config.yaml
encoder_arch: "vit"
model: "masked image model"
dataset: "stained colorectal tissue patches (NCT-CRC-HE-100K)"
train_examples: 22605
image_size: 48
crop_scale_min: 0.5
horizontal_flip: true
rotation_deg: 10
method: "mae"
mask_ratio: 0.75
loss: "mse"
encoder_norm: "rmsnorm"
encoder_norm_position: "pre"
encoder_activation: "geglu"
encoder_mlp_ratio: 2.67
encoder_head_dim: 32
encoder_fused_qkv: true
encoder_bias: "qkv"
encoder_qk_norm: true
encoder_layer_scale_init: 0.1
encoder_parallel_block: false
encoder_inner_norm: false
encoder_patch_size: [4, 4]
encoder_layers: 10
encoder_width: 192
encoder_positions: "learned"
decoder_width: 256
norm_pix_loss: true
decoder_layers: 2
init: "torch_default"
residual_init: "none"
optimizer: "muon"
muon_scale: "match_rms_adamw"
lr: 0.0022
momentum: 0.85
nesterov: true
orthogonalizer: "newton_schulz_5"
adamw_lr_other_params: 0.001
gradient_centralization: true
l1_shrink: 0.003
steps: 6600
batch_size: 512
epochs: 149.5
lr_schedule: "wsd"
decay_fraction: 0.4
final_lr_fraction: 0
warmup_steps: 130
weight_decay: 0.2
adamw_weight_decay_other_params: 0
Rows from block 6 of the encoder of a small masked image model, named by matrix and row number. Rows with one number belong to one neuron. Each number is 128 + 24 x the weight over its row's rms, rounded and kept within 0 to 255. All counts start at 0. Numbers have three digits each.
After each neuron's rows are labels from the 100 images, of 14848, where the neuron reaches its largest size: "strongest on" is what is common among them. Only what is clearly more common there than usual is listed. The data: stained colorectal tissue patches (NCT-CRC-HE-100K). In brackets: how many of the 100, against the usual share in percent.
# gate: MLP gate (encoder.blocks.6.mlp.gate.weight, 512x192), inputs 0-95
# fc1: MLP up (encoder.blocks.6.mlp.fc1.weight, 512x192), inputs 0-95
# fc2: MLP down (encoder.blocks.6.mlp.fc2.weight, 192x512, transposed), outputs 0-95

gate.456:112122103094116148077157115163166127138115091128141145109128136068136127102127158133146168137103170121095094135115210138096123130118098122105110071139136132156161136110129118110134147153165093096145163150107188121119161126120133110120103075170129152136082115125111083101137124143111151111
fc1.456:125136105091118052113163111136128162094103097140125128145128105111125128127165114109151130133134118102146101097141140176126129169112129147152112093119114167142117153137137113130090172122124113096125141144140146119162128130152116119111183078121105162121131104154137084132160129204090134158
fc2.456:125168150135163113130109131106128139110093147127121150125145135110120143168136131132151133131152129135144157082165135091177181092126107119113115141129144131103132146088098112126127106134081161156122130190149123154113088114149105137110094094124101151138097128131149105148171147096124141144
strongest on: tissue: normal colon mucosa (59 vs 8.7)

gate.268:144125136151126107120137143144183133116142107125122145146125128115147152102125116111144146136112169045128159101082130102127156113116116146116089135126153149144128128119156106113122125143125147128126130106118136087126138110111134112198156129139135133118129184034096169103152128076158126124
fc1.268:128093158130130132145128129122154149136152114095132112142201126107121135176133108153152128089094141162133160122128122152123116122155135124132119129129110093128151151117159123121158096124112099127122170159130105147114108120139164127139082126168112142128126131093101125065132142169151126127
fc2.268:114161106097186136154125118140106110150119155172132142125129107140122125101137137113118123104112128152117131113128129095138116146165123123130108094145134167094094116095091122072133097135080165168172121171073149131133045106129116137165139106116147153128096118104136132123149164115112156168
strongest on: tissue: cancer-associated stroma (52 vs 10.7)

gate.121:120119125124100148132110201155125080144105098128136099108136184162147129109142122113138154143124130114132124169128110128092101150138119129153110100174109127131171105134130127139131164147122149140156106155127125130169141156095161123160132123135111098144120109090099086161138142065109115125
fc1.121:140076121140149145122156110123158083104112119142127130116145132171120112151159113115131128132134140128158103126094093108125165097184117109139132132133120147105156133118135161112086140140090174153104161078173121128154135140129107158122166170182077135129132105144143150167107087113166096138
fc2.121:118140174133124131131146139120138122092158134124134055171158148123128135148128166164117116142133152115128179137123126143128167133174128121099146122155137160157155102162144064125125129143170107128146153115121127124125137108132128138121124183121161090130180102118144107132129130123096132124
strongest on: tissue: tumour epithelium (98 vs 14.9)

gate.153:123151100134176114167119125147115096177146084117136144127099128146096117172137128105111181127121143119103175127118126131091120111080132113126133110131121135112077153147115167101161078125107136187118131120154075129155077120075175159134113136147140123077131138132134099114077152134137131165
fc1.153:082136085121158152134152171127096099200153111089143122121132113136088091139154145100115126125106127127139201157106127129094064143151128102107138107162140130117125146155119131122141138099118119141128160113156084123094091183083134166148102128119137178130112163134129087094128154094123114130
fc2.153:158115108149096101096087071082132133076107127133125135144129137131117180131089119134112146125127135152116128075115165127132108112150149175153128139118094116132096110145120153101092119154138145135138090127093202192109143103155109125151143138133125103130127136101078139174156111137150124126
strongest on: tissue: smooth muscle (36 vs 13.4)

gate.243:104173110095160103103138133154152148117143134132139159120159136162144111092113137117140116198148106134110161097116108123174124108104090120134116114113144135139121155133127134109102148112174162099124150099150124079112152152128115131151148110094117126081093132132120125118133122119114118123
fc1.243:136100111136109118178125135095142117130156136101090134136133131144148131149118091157127140123087132186072118180100128109133123211130149142125138119158109162060149116118121107166132102136070147125122074119189138126118113147107151114141131158123159138129119166136100130124122104146151136116
fc2.243:169135085107112134133111176129131128162127108136125115116097099120100130123128140103142127185146105132134123157089107133143118129108106118133121145170128178133104153061106104162144171133094181164137122111151118118092098126112117149143134141081140093097112151119137108128111105126131141105
strongest on: tissue: lymphocytes (59 vs 11.2)

gate.337:172131133123116110129089103129134099130111116126126124145128135133141123126167148145164111085114158128098136133130135118114114141130115186158142130118053115146107095138100101122149089119195093125098135097153198125130107107094118126125106137077144147149122135096173126117178139139131135131
fc1.337:107126078167133128134148139138092111178125151127153122094115151138141143158104131113097152140141106132141151124103136175113142131141140119081181111107175107132133124103121139134118127164101112110132112173113112128126148151149134153127130136183124135114162148172073147158131081088129111132
fc2.337:162086136156110114091151112189126095106125135113157113140138132094145114118133119107149135140096146077122077137148100104097103134123147150125084121125121128166104090138116120136128076117145129129131159126147183129130132129142153098095128107127149145137129120094197168140131130158106144125
strongest on: tissue: lymphocytes (40 vs 11.2)

gate.327:154105112085117157108091151132146126137128143123157092100147119125125142166108160113147127150186102115116115129136157130135113174065095174097102101178070130165138176108153099099174112133119117142132162167146139136125140101140129142127147148174118141114140061142095106144113112095129123169
fc1.327:134128123144126144150053146156131084141169148070148150169177180172101149127098120113127115144175121111137142092087161125132122144125120136113144129150130108166127155150157123107121063162134117121135132117133123127129163127176107133099154133142080143141136093134083127117117155096124153130
fc2.327:109168126163101109135137113127171141131116135127116124088092083103123128089114137111104146118110117159112107153151092140129104117130151140124169161139170168093143132116108146112102124127143113130147118130169165112123107101136126125128097088116153108088110161157129126122139099121131115115
strongest on: tissue: cancer-associated stroma (40 vs 10.7); tissue: smooth muscle (35 vs 13.4)

gate.289:128128128131128131105128132131102128128128139128128128128128128128128099123128255128172128128128159128144128242128208096128128128153128128128105128111149128128131128128128163086128128128128128128128128135120134128128128128128128128128128106171120103128128123109128138122128128128128128128
fc1.289:128128117129133128128128165134128128128128128128128128128126128128128095128128209128185128117128128128128128185134165096189128128128128169128069128059128128124128128128128128116128128128128128117128128128128172128128128128128195128128112128129128090128116128116128139128130128128128141104
fc2.289:128104128165131104167128018128128130128143128128128128128081128128095128093129128128128144128081148127127128119143128128128128128128129128128128113092128128128128134131128128131128128138128128128126128128132169128128128128128128135118103142128203120128089128128024128128179146214128128128
strongest on: tissue: normal colon mucosa (62 vs 8.7); tissue: smooth muscle (33 vs 13.4)

gate.360:078158143147119129142119125146121151134131132131132125132125095098129138075133090189123091119183157092136106166124144123127122141083143125066114161131138139135112126129129113132120155135143108119174176123129117134147148155120117143114101130126144154079140113135129106078169141111131123153
fc1.360:092161155169134126122147096147106158149160134132154118142143100105142144119127126184129133131134184120131091128139153115127124096087131126075137135168140129153129138105105094143144135142176073121179152110119118121125128158104145155127077107128141152102135126124135070077136128121122137145
fc2.360:096133125107116105136120207130138149145151175119118142160144149102159166100110116187125123128146145090192157139130128137175126102094166129134113106132105128134136151119114160123109135126179133152155158122158133165101121124132089146147136143119118120148147129133124127129129153168159202155
strongest on: tissue: debris (96 vs 11.2)

gate.380:124147162151126115098119127114144116164124137110121133103109169125131149106126130132143159142155132146133132134126134122075127108149084175129101109168113127130173129077070135102171146145151104142120129142120138164107144160145119082100099139112043113123120122134138109116133083126132151149
fc1.380:176106098144159147107137130180104084133108097081106134164119103138162157155142138127142106048132132118117118124151119137118098139112100135112121109136129121118121133138169155136140073127140115112127130136133137146130124095129074131139146137160109092119118143136192135137095091162139133116
fc2.380:153107078108103116118171156167138132118123090109106078127108128114118125128158121081130127092107137130116121140140081123128117166110125119138127094128113113096149121127134141130148126098125157156108077159117145088116125117114107164120122066115124133115187088080140143111115167140145107086
strongest on: tissue: adipose tissue (100 vs 10.1)

gate.112:122118122121131108160117126125138121173106128129132112102120124134105092128115163129138088119136085172140126140118118114159096151160107145071107119103145129125170140135164108111152119137158131125116196135166145104166144137143106078126130127130111140077100144120140134128220126130159162086
fc1.112:123167151097108128132091111095115144126124115138080135120129158122098096128112121157144201118135188194117143137120120069119147086123143100110110127080153144106165127113118160128143133116105134117181114124142115158158135182131089130134156116139113147089096170207166121126088091117142119119
fc2.112:121141127144160130089130156163139127151146121145149150142123117127169141153139086127125114146091136084118142145159105196110160133162127143194163143162094127155126123135118112102137133115109071151127116132108104123105169071155152150115096132116133114172161117113134148145114137151094092171
strongest on: tissue: normal colon mucosa (25 vs 8.7)

gate.59:136146131104128120131163150105129168157060087100104134107145124162131101126148154117101128145121129138099138140130184076133128127108101170125150135165118170130131148130104124151178164148149137110115104131116111152166160128108132123110141113120140121092125152120089163185102140159082114103
fc1.59:118083165178105139125128114140116121140114089120139111113103144133146152175164095123128126169107135122148127116152154169136128138127154148148112060146103163093126101136137153158135114135091082105150138160115136084169128124129176107109130113106123169122130075135114140139083149159087116128
fc2.59:163114150091132158170128128109161164141127131102133139083121147086121129125138094111132143099107116151092136101151128118160104089134119147133128150071082145174110157162115145137150130098129144144114103149089139130133133118127136142125133132117086162157153137096139142064160129143136121170
strongest on: tissue: normal colon mucosa (57 vs 8.7)

gate.151:165150127153155099172167123133092130144163164122143127177112116143102093096127120092135120180119135129130134087113126132124156121153136141130116144115121122128119120156134139098108146158144177092128159129154166083107127130136114135099190119127133134126121136119101148121113113128127142097
fc1.151:113150109127111129063121088122151138122152113128130142165174141181113134144137135108116124137158121131117102110132165131122155149157140121130127120121140108128150191131113125120148147135134111131075132141117141143118081121125131171132119186126134165114136129111173131160038130133125127114
fc2.151:128120116073109139128125149105110162128094170117160125124155197142125129126115150118091109160077123122112089138129130105137105119102125131114135123136093107125114105139124117101166100133122149150149104134130139177130145130138155121111137146100132119179118113161124120149154108138147156142
strongest on: tissue: smooth muscle (51 vs 13.4)

gate.462:131138132114110137139120129101118091104140124148084139096121168080129137125139116145121169176115108115139161158127109130149098123152126086141107174123133153149101138103162144164126114112114124112125127141121132115054149069131177130158147133152105157126131110135163141152154091138107094104
fc1.462:146162170108154214122142141094198125155143156095109160111098156099128104115131099097094132142109153109096175118120112120111155117118133144153108124114117159171116154078153133140127145125087152114092146117144175158167155113124138130156134156132117122137114123096166124117136121120123167127
fc2.462:098126150128128098111141151121100133150114114104162119129136091154112142155140127117161141079136138131134065113147130134091159148128118158098168086114142112149151101147137122101118128130111125162137089124094119108158083133128125133115123132114162110087161142169083147100119124112160123152
strongest on: tissue: cancer-associated stroma (28 vs 10.7)

gate.113:143072117144106099183149126115132119102133110128122128153137086117112166172139135107138113125129112129137121098185105086139084148180071139089084150102151136118117090133120119119135109138135141172127080136120084084116097109105168162132135091177130143131157177155121140170126128129119110130
fc1.113:149120135146086122145133148082117109122132148120126173089123138075149145116145094129125148207124121136157128154140144129148077159111103101116093141162120113146120128120156159122132138143112114116136121113140114156149125081118152080137125117159164099109119136121127110161162110122129100155
fc2.113:133153161094114113152124147153126117122137114148128153117120106140111165162133108156130149129113111147137107126089131134139090092135184113141138100132179128178108138150162132164107120147126091113120169110136105111098161114133127090159128106101114132135132114067122141120141130127110073113
strongest on: tissue: cancer-associated stroma (54 vs 10.7)

gate.22:178099133147106125137118140127131111163138113107120128075142156114159120118080142133153102133155158098154181125148107115138164152157093131129140150121146105098124122118097167120148098136139151139138118140138140103101182171138137118154116132157105101131127110148104127107110113140145129086
fc1.22:086113088123127128127167129129135129092145153136127134183111089118076107139145180133138130076126119135095098148137109139104113112101151129138088110122099164127181122148138089132111144114135132164107154153146128133083073094124137143105152086129161180113114113136124118135130120128137118131
fc2.22:113150138087113116168103103190098126165140097158161137137166124143151128108085162123129117101072117154121121135137082100081119111120096138142092140127120149181152104147105127115078102108133058131130120167117134126110099140151168149181104124137148149142137133096125108157131117132126110129
strongest on: tissue: tumour epithelium (60 vs 14.9); tissue: normal colon mucosa (27 vs 8.7)

gate.123:127129117177149145122129116130084193129120155125125100119125126157083102141131142113106151119130151163109163178122094168076074129125151150139103090130109140097105123153121127115171142166133069137142123161132134123123117126121101108123136157136130143089125101139113147134113133134125105109
fc1.123:143122133145079137128147155096152163093106104115043133139124110124129140147116120130146126105153108136183108109137165134138120148127096146117168138149133140118118118119128081103129161138132129113138142099113148152143135088142115130130129103116092124121071139099123124150177086128137134137
fc2.123:100105131141127120134181127129137127181150144139139121109138143087124137122156136123117108137131137135088134130142139139101198162099156123100125137099110109123112103176110163124167139124160128153102127114147148120168126139129102135171126175143133136111118111140135107120123174122199106088
strongest on: tissue: smooth muscle (41 vs 13.4); tissue: adipose tissue (32 vs 10.1)

gate.392:113112144132164116121130179115114185147164086119096144090125101097129124106157149094130152128095128089130120183138131126080125133061120162104135147136159129111163125102125096168183128087144120137108131121158094104139141133108140135105129110129133105095126115143152154149169087136137151164
fc1.392:170149098108068131130132085117165069151103175115135141152140132137144127175078113123119092128145137152125153089125110100156157121163154105156128108107093133116107112129113156089093114183120123143144123128134165122136102113134129105129138160150134138150137106106133127120107159127126106078
fc2.392:157128081122139136127103141105117129141139129127169131105141158179110145146139087095132145145148114153106097160118107124121118165142127097148144088125117080142125117120134135104107123125095169128166131130084182113130117146098130107144104153086070129129120118115161113125118092097120103084
strongest on: tissue: tumour epithelium (79 vs 14.9)

gate.56:176131163126102093115120140100131120154139082153154141074139127144136115129099125120092156099135129134098190123123144139106129155120133125127171074152154101118146139098124152119154173119124098141130109148135160131146130147141128114069161130155131129113070174122148076141132104114114082137
fc1.56:134122143153129163142139143102131102105127145108126084153090154128114187122143114132129095125117111130121132136103135102125127131144133092114127128114141123107134117127135123120121120128074125136148116127094095112139174122122117143111113140134142113127202070120099170145154121142137113129
fc2.56:129069187131122114083124131087138151133138171137155167115154111095098128109124128121126148126143120134137161127124119173158145109110170125127137090079121130121181137134123138082143117132177100128144169131137156081136106087178075144099153109122090144119135123130191152128143128176097127116
strongest on: tissue: normal colon mucosa (31 vs 8.7); tissue: lymphocytes (29 vs 11.2)

gate.15:114120128113098091163112160089081145154143106135124114168153122125093103136146163139129126117078122104084111187126133130175169145120129154121117162127173141123141156094115150063125158117143101154110128112106134148118126128116109088145111151129122130124154115113072073141144126149108132117
fc1.15:096153144121117125142119159100101162114111087167106107150129136104118127135166143152128128126145138091175107110124144122176127100151123106122124136182147103137103166112136124137122128108160081072117143131131130112110094139135101081128125128087129106130152130143147117097156131107079165134
fc2.15:101148151086084091156131108084134163131124085128153111104173163107100082118135090145137153161176148124082110150124145114151140129121113120071128129152139098126128155129111110095139128127138177141120113122146122108130128135109129100122127089135136144137138148109148131122111087089132129102
strongest on: tissue: tumour epithelium (78 vs 14.9)

gate.194:115098126130120151107127134167153094104115165080130145109105132111128143083137115116098111109142137136120170138110109120085114127084118164139098144129133142150098127132124134148164101178141091113154140138169121128135139140101087115156119126138139107133123131136130113147116112127159142148
fc1.194:146142083177138113150130120129125158154131122131142127103189113131198119139130123120125131146122135140160114121130149127153114137143112084120117127116139128154136122170145129135067113113099117147091128111169133133116153080162166146070120131120089130159133130121114132144119133110123148141
fc2.194:144105133135128168119152112146108112157142099118163180121161138138103119145163099134133117164144145129127141145080117119107131148132108125105156153122153124131132079124147140113138105164104139120146118113121122139150145133135126136161126126074095135132123144111141132116125106097113114152
strongest on: tissue: tumour epithelium (43 vs 14.9); tissue: smooth muscle (36 vs 13.4)

gate.30:146105144125131132145097128109115138158126092130114117155167108121128168129108062127137161112098128129180113142140123137124119115171125110114129161130126161144174127160131123074118093129129122150175159109137133140136099134138126066150111126128145134101114154150134137168147139127134117120
fc1.30:119109151123116157114110123087129151192107156133106135143127129117156144095111093132129127122113128127138135121142105190120135127171120110135165146137080140174156153163125077071086103125142125134137117129156128131184137184166128066136077124140124122091114175154130115136138143124131124081
fc2.30:141120166152126194145145115129168127208124165120217151110123113132130172108165100114108121103129153164132104114109119124130167112117141131132153146117126121113110160128122127140154119123146105128122116090120126106134120128130123128134081065131123106122103120101107115123125144131159122119
strongest on: tissue: cancer-associated stroma (77 vs 10.7)

gate.89:173102142148135155121140128116141151123094126079131096149100159125105135103139049155109152136146128105132110189122120124161124123114136100109163103133107119139143110131135157117092138144107113127127152114109135099183126084155112147116111142123131128130125129144146158123070129133147165110
fc1.89:102178097123136155136150042118149129097127159095118130132122138087117142143090140095121094158168121127172093152128123116162144074128135104159108117144158116098122107159123139130150112180123179115105121122183128125089135120100180140150119123108099091139124126112146132124089156105173140164
fc2.89:091118109128115088147103157201127135105165130140092140144113121115131113132124132141147140134118129137115127128130131141130184141148115119145126153102161166168137136141131115161085158130140107167105115132147057114137133155085103122120155114160166123080159114131127119148108082123142101123
strongest on: tissue: smooth muscle (45 vs 13.4)

gate.46:156130128093124129140120164115185131128161134133144142123103119112077141119067146115125117122115165127130155136114115074180153158118133110140103145148137130128124118139137147147119142126137155142112159083133116097147129130127140148041145156117141126128141135117151126121151136119158170082
fc1.46:157168119161136140141126156129148123134116126113112128125116062121138140150145128105130132106133062149131121142122107167131085122120131124117161150177120169084117137144129102120145128135087147129129127119191124125125125114101144172140117124133129113130129084111108124129127130096090172125
fc2.46:157135082128098180164143117130141127131137141085146128099148122093089128129128171131127084106101118119125159089155119141141121089132150173159094150092131128122147109154151136141126129071113124130121100126124080129139122130109143149165110154092141134105126138133134107106143170146120115126
strongest on: tissue: smooth muscle (34 vs 13.4); tissue: cancer-associated stroma (29 vs 10.7)

gate.169:130101152159131143093158156133135116146162139128132183097106127130151160121134100107123153115090116106147166130165088151115109189107159141103137118118135143151124129172108133124129091168116053159199113119090145119091110085144113156108090107121146119115152124149131143097130084125134113119
fc1.169:138125122182120137130197154119074119092128143184130147089151121157151147129146107043128114110126115106159146141117087117130108140110133173138095121054168125147126105142094163127133135159125090165142099111104138134128146118097126129126136097115152143145115139124153110129153090143128109127
fc2.169:171154094147147130117131138094114113147122094141119111141148139156137128141090111112094152133135121161129120127129111109118152112066137140111171175104119143127149135149104170116123139108099128128125139129141111130134128103138115109150106154128174108119136120142132146123107092150127124136
strongest on: tissue: lymphocytes (34 vs 11.2)

gate.467:112131155137049138110128148120107102158164076169120114148162113105115130136131081137111155148138136131121124138115134144160133131137109129086136138160136115126139127111126127157108165090101109139141094129097102106123180138111154124143114129125122112083161093145108132128114092133116136120
fc1.467:059107185133152100121100120129096109121115150130147146136128138118145133138133121138118158091144122127144151162155055150118112099143120114149144125129161131090162110166143068138134122110116120127155140125095140105132099170160127120144129144159146106076105134125103157164144070132132072097
fc2.467:143117102201127121088067136126120101093159161178126119162129105145133133149097153119111131129091110129134161147119109103127167131135136079137117176163143121158143131115128129158125128153130100120131127141179133068118139148132132097117147122150121121105153093127128126183127144087129123094
strongest on: tissue: normal colon mucosa (63 vs 8.7)

gate.4:100123154141118143152130166137114152117149175104164128127126096124135112129133157075112134129143156135141167127137128152161082136104146134089137121131111097116185123091140085107153118135104113158110136133133162146157153098123143117144100130144132132117119088092139077156093141128133074153
fc1.4:173114133142148106137123150083122129068112175161128128134124121118141153099119148109117140149127116144136137091154086127124119150115130139150146128146151149109152088074162131138101191087124125151117150166121139119164130119130126134121172102120119113152145084133136126114140105125115092168
fc2.4:121098083123131105122171096171124161156150103159083122139120137143119093129157092138125083110117159126117079112134118134156099097110088110116123104131114122180122127152109150143123129114132138135142081081107103111143148144103170093115130170139102128128154152129134133137118131109112132113
strongest on: tissue: adipose tissue (46 vs 10.1)

gate.348:126128126165131151101098188102115129141143107165168126137132161108097153112080129137125123127123136088100127127155124111131086054128115136107155148153109088165158140112154120147088128116103164115108137120073170098134146141151130119131102133096145121127136134117097140153109090125107144094
fc1.348:131132133141138083082180129175134143138163134153113125138117085103117103141153155104150146108100129129160107117151131107108135150141125136088102104171148188146113132102150139141107130108038070164174110134164090149142126140138155121154163092142144118110126136103106122129181147124083108143
fc2.348:132147131169086059134120101139135116125128127203109156142183137123086124138115173094135146141130162128104129131152126095134154120095122104147079123110070158137126106101119091116096164126147108139140123123143166120113121137157140128116110107114127107085121117131116133131097085121145114069
strongest on: tissue: tumour epithelium (37 vs 14.9); tissue: lymphocytes (35 vs 11.2)

gate.12:135136092162131138201096136095110118116115131098120104104134127140141111137174116126136117126128107171168148110137146132181141122122062127087158124123164107159135094131141102109094117188123131111136119107145111128128102153133169148125148110116133120148141133104091144156170112117129095157
fc1.12:149124074163116123137152162139119126114144114117143049114140138155114128143137148141113087153110132128169122097110128175111134160128116118138154122129132129128118121108139087125073120185114123153126115120130127148157114084122137143109126140131128148184120127083085137119170146151139138106
fc2.12:111083117156128135156085136083137158107134122125142125131123119101091119129148124146126126077143185184142115166145142136114148160123067151170120150150127138098142126104101126090149130121106130123137131136127124124079109124122111140123130119122109122072145119125119129117126131148128139079
strongest on: tissue: cancer-associated stroma (53 vs 10.7)

gate.206:116152118125114132088125140129122141212081139143125106153170115123143125117126127111152081103145168150107139125107135127122123114127115104124124131134137122055125142164081137116127109104173155123173077098118118115148083148134134150122150119160123104155059113164095121129112137131120177136
fc1.206:122140127095112130097116110121116137128103134144131109161127142131156127133137126101158108134139157181107114123135090172127090111128132156088124115134171106146133097161154125094056129135121122111133112126113127075146122129094154135125136147141161148139156121111099117148108143117114181145
fc2.206:143123115128155125112141113130130097144132166114162139081175142127153109088128151172111121158147148155119125151187123129121092114173088185153090151118132169105101129109120124120129120121141137064127098158099134125130140140134147132144177111161132129129128138130122071127135108144120151109
strongest on: tissue: lymphocytes (88 vs 11.2)

gate.459:152150128119102110112134100127150150136088106116133134107134081117131118195122115127127164133148127096125117102141139159098210143165134136145115140124128143126128106150165164102135083146139134141086103118104104125125109132113154126127126144172107071073110134102149120148111106147107132113
fc1.459:116142127165118125126145099112178156122115101126127101108154129159140136171139122092119153129159101114129126122192107139116171105197151151126111162129110113122137136112130156122121121127116153093095141162100102116125088126153126155100122134107115102130120131111145105141124106138139147082
fc2.459:122119121182166167106116145115149095122100117116144145092109134120152116066107133130151156108146145111148126137063131103129155113131115105144196147165124091132130116148123110083109122110098131122120135106128132139179177149105092107141125082123111129109114120121114105116084155175144170115
strongest on: tissue: debris (37 vs 11.2)

gate.210:140136124054115104117100109125138116128131082060124135132112131148144115129134132137133124128131135138097099141120126112164104131100106164151147130128194098115150118125120166138153125152155130141136121128066105087154131103108170171132105182130129142151140145159095102128104107122122149153
fc1.210:169115130099154179139140111115151131118116110103094094137164128131130097170120139100109133105147111128087131148122131124113146138126096108127097138098145136139199153129096153134140112100131117126125158129122148130140144095116141115153101125127116115154127132202130132116132131098106092183
fc2.210:067124107127102172169072149102159115127184167110130152141104137185097099122139103101126069128107159085162136152133118149105138144118127129154141125119130142123108089129090122146134124146127126143103141116113124146147121147171112148119127156110113103123137128124120129126117139136131129138
strongest on: tissue: normal colon mucosa (74 vs 8.7)

gate.31:121126150141126154089191122111165134151127120145117097128096129159135085139109092096138118120133134113153096135107148105115122127168104126143110119118127138124098111130157131149132140119156176134111116124121129136117104137160140110130103135113159128131133112112061114127111106088119109120
fc1.31:138126045127119132128110183127117116125143131138136116132159133133098125138128091134087139160175071122144151118148102168118109085120126105128094135111143106145138138124076145131136095083133142137121153151127149142102165160125138098133134078150143148083108097132147151065118139145164108129
fc2.31:133159136087119124146161143109150125107117127150119114124130129161112108129134087153177105119121155138132141130154120127119086204113131131179109122140091113110135176133133120119145158084134169102127114118136092118134154164147098135131126104108131100131148131141111127129141145170125128101
strongest on: tissue: tumour epithelium (54 vs 14.9)

gate.232:133117159123120128136109145112082112156119144105117103165138161150107118138171113136091080119096132158152146175108121127173096108145115121111103148154127134141155140103123146110109165143099109123133155138141119106118129144154094140150136068133151131142113107136113136124137116167185140094
fc1.232:114093161113141134149132121152087056145181146107130151168147123147118132127150162111100094136092117146127136179136101099164116133151129136122134156104114138110177106114146116076127133132114109121135163137139120120121112145138106121139149126132126096151132163146092156163177115129141150067
fc2.232:139098122126125119118122147155144073108152128105132138107166127105131128123127138097138087120128137113153127130150130103120098109155180110147146126115141126134128121136186102118125124145119133119133141125136121169124123120088177126151105116139131060154133115155085145153103136129149177088
strongest on: tissue: normal colon mucosa (89 vs 8.7)

gate.316:114134113125122139156130147120123120147146116076138113126127097151083102102172109173152087099128127131112095113093172135149134122127071149155135161128131127128104128128081130100157139088199123121126142168130164146126134121087113141137154112122141110105155123150155093126123123122108158105
fc1.316:149164142126123152130141077087109141130114143111155140129109115145131121092117125087129143101128077182098089131132143120134169156136104130180138130118107158131128131090135180151128123128153151132109129116148129142128130091146135165140103105139105160123161104129130173187118131124135142080
fc2.316:090140107174131139154145108152093118175147120149164130122106108129123163143113153104114102131080128127117078127124128088097123092090087091126129113133152079117132103084119118094104119126118126169122150151155128163132099115136147132152130147127107160096154081109126155139106163137145111125
strongest on: tissue: tumour epithelium (53 vs 14.9)

gate.203:166038127112141142101160165128136128157127103151116118118114101119131164111155137115127129106136150131158152130141109132130139150126139146105120108140103137132125130112164132166109149131101152110104141075162127123167105115092124176111122187142125133134175159099134099172128156095114107127
fc1.203:131127101117146132147146176145142166137111132144142114130147161097150153119131123120127158126127144119104142150080088123144120137149153136128096115183151145127085129105143137146105179153132148105125129105119100090187123134091133136098068149185119122141123119113206079128126120097166119096
fc2.203:134144109144139111130098140152124096140123125137145145110149128141141193118153109145127140125133122175170130155126110109117124133189136131111119075160111168152179117147120088102125143103132080123135123182170132133126146134127131128159121118113129142130142125152132148158132150099123104107
strongest on: tissue: cancer-associated stroma (60 vs 10.7)

gate.157:187198128114119124115106133110120159161099101082088151116151116119156133158131153118152168148133135133139154113125105097168135094112066150105142103117117111157173159110126115114138132077127111125127086101129129114111159140181151061090120109075104106137128116126118159139149131174102093136
fc1.157:149181118112126126120094120140120148143123119065118183139139122132169144126108145121144150167131130153156160093111101111176154113083074145110127126105122102153152160105119119147159138099137130108135088092089148118142181143186164072094133099092104111139139122131145133151149156154079110130
fc2.157:208111121126103146095130111131120097105107115098130131132133079135118137157133137120128141129124168140137139111153097101117129129168139150138138070078131117135105152135125064143056122124140129119131090152136118128135136116141163124138125145133132108117173125104073173126124150144154137098
strongest on: tissue: smooth muscle (49 vs 13.4); tissue: tumour epithelium (47 vs 14.9)

gate.184:128183116141147132113107088106167098172071128132122123142112134131146119119115151090149130113111163149080130110185123126098148109154159171064115137112125115124083137128094126149145117128134116119119160108164117114141133115157127110084126150143130149113137146150142152170120159099159111153
fc1.184:109106071128217134113098156131130082078101099073130115122127124168122154146130191112130131121078094135123128112156131135161149113168138120123080139123127112156131121138168140155144110136083150151110117142133108146104098087101117135129145154113145160134111144152123130131130093124089121128
fc2.184:197140182136141173131110114125144132168158085148129150130118144120099140125132195108135148131118142126154145127109115178122130117089148120119123136122103117121135070176131133141128134132129111118088110072122145115118169090131145124141134154100148120100126122146127153126139116112163177104
strongest on: tissue: adipose tissue (49 vs 10.1)

gate.162:118108142107119157148111125124157129123095096133158102101137107099109150109137142112182115079141154095158119149155139134126132137130123171130126125153118121152134126125136095120110100124118144139087152108119106127119101125129196100131120145186113143135112155134146131128158132103124101127
fc1.162:131130103164116144128159147127128133135149109110107094107151100134140147146136121089152125141126115138133090135123089158126125130119139087089128142136112163118135152111138078107127094200138093139127179140098133126118129148075120192097135129117151121119097115129129132159116074189127132147
fc2.162:152127117146129170119141151099137089150125104137153125123161069114128150111215091152148141076148107123138129123123164122121171129105135159132143151132132118101169095123081154176116120140123127184106128116129131087163119144104172058136175119116106129108146133119153140120137181160139145091
strongest on: tissue: cancer-associated stroma (33 vs 10.7)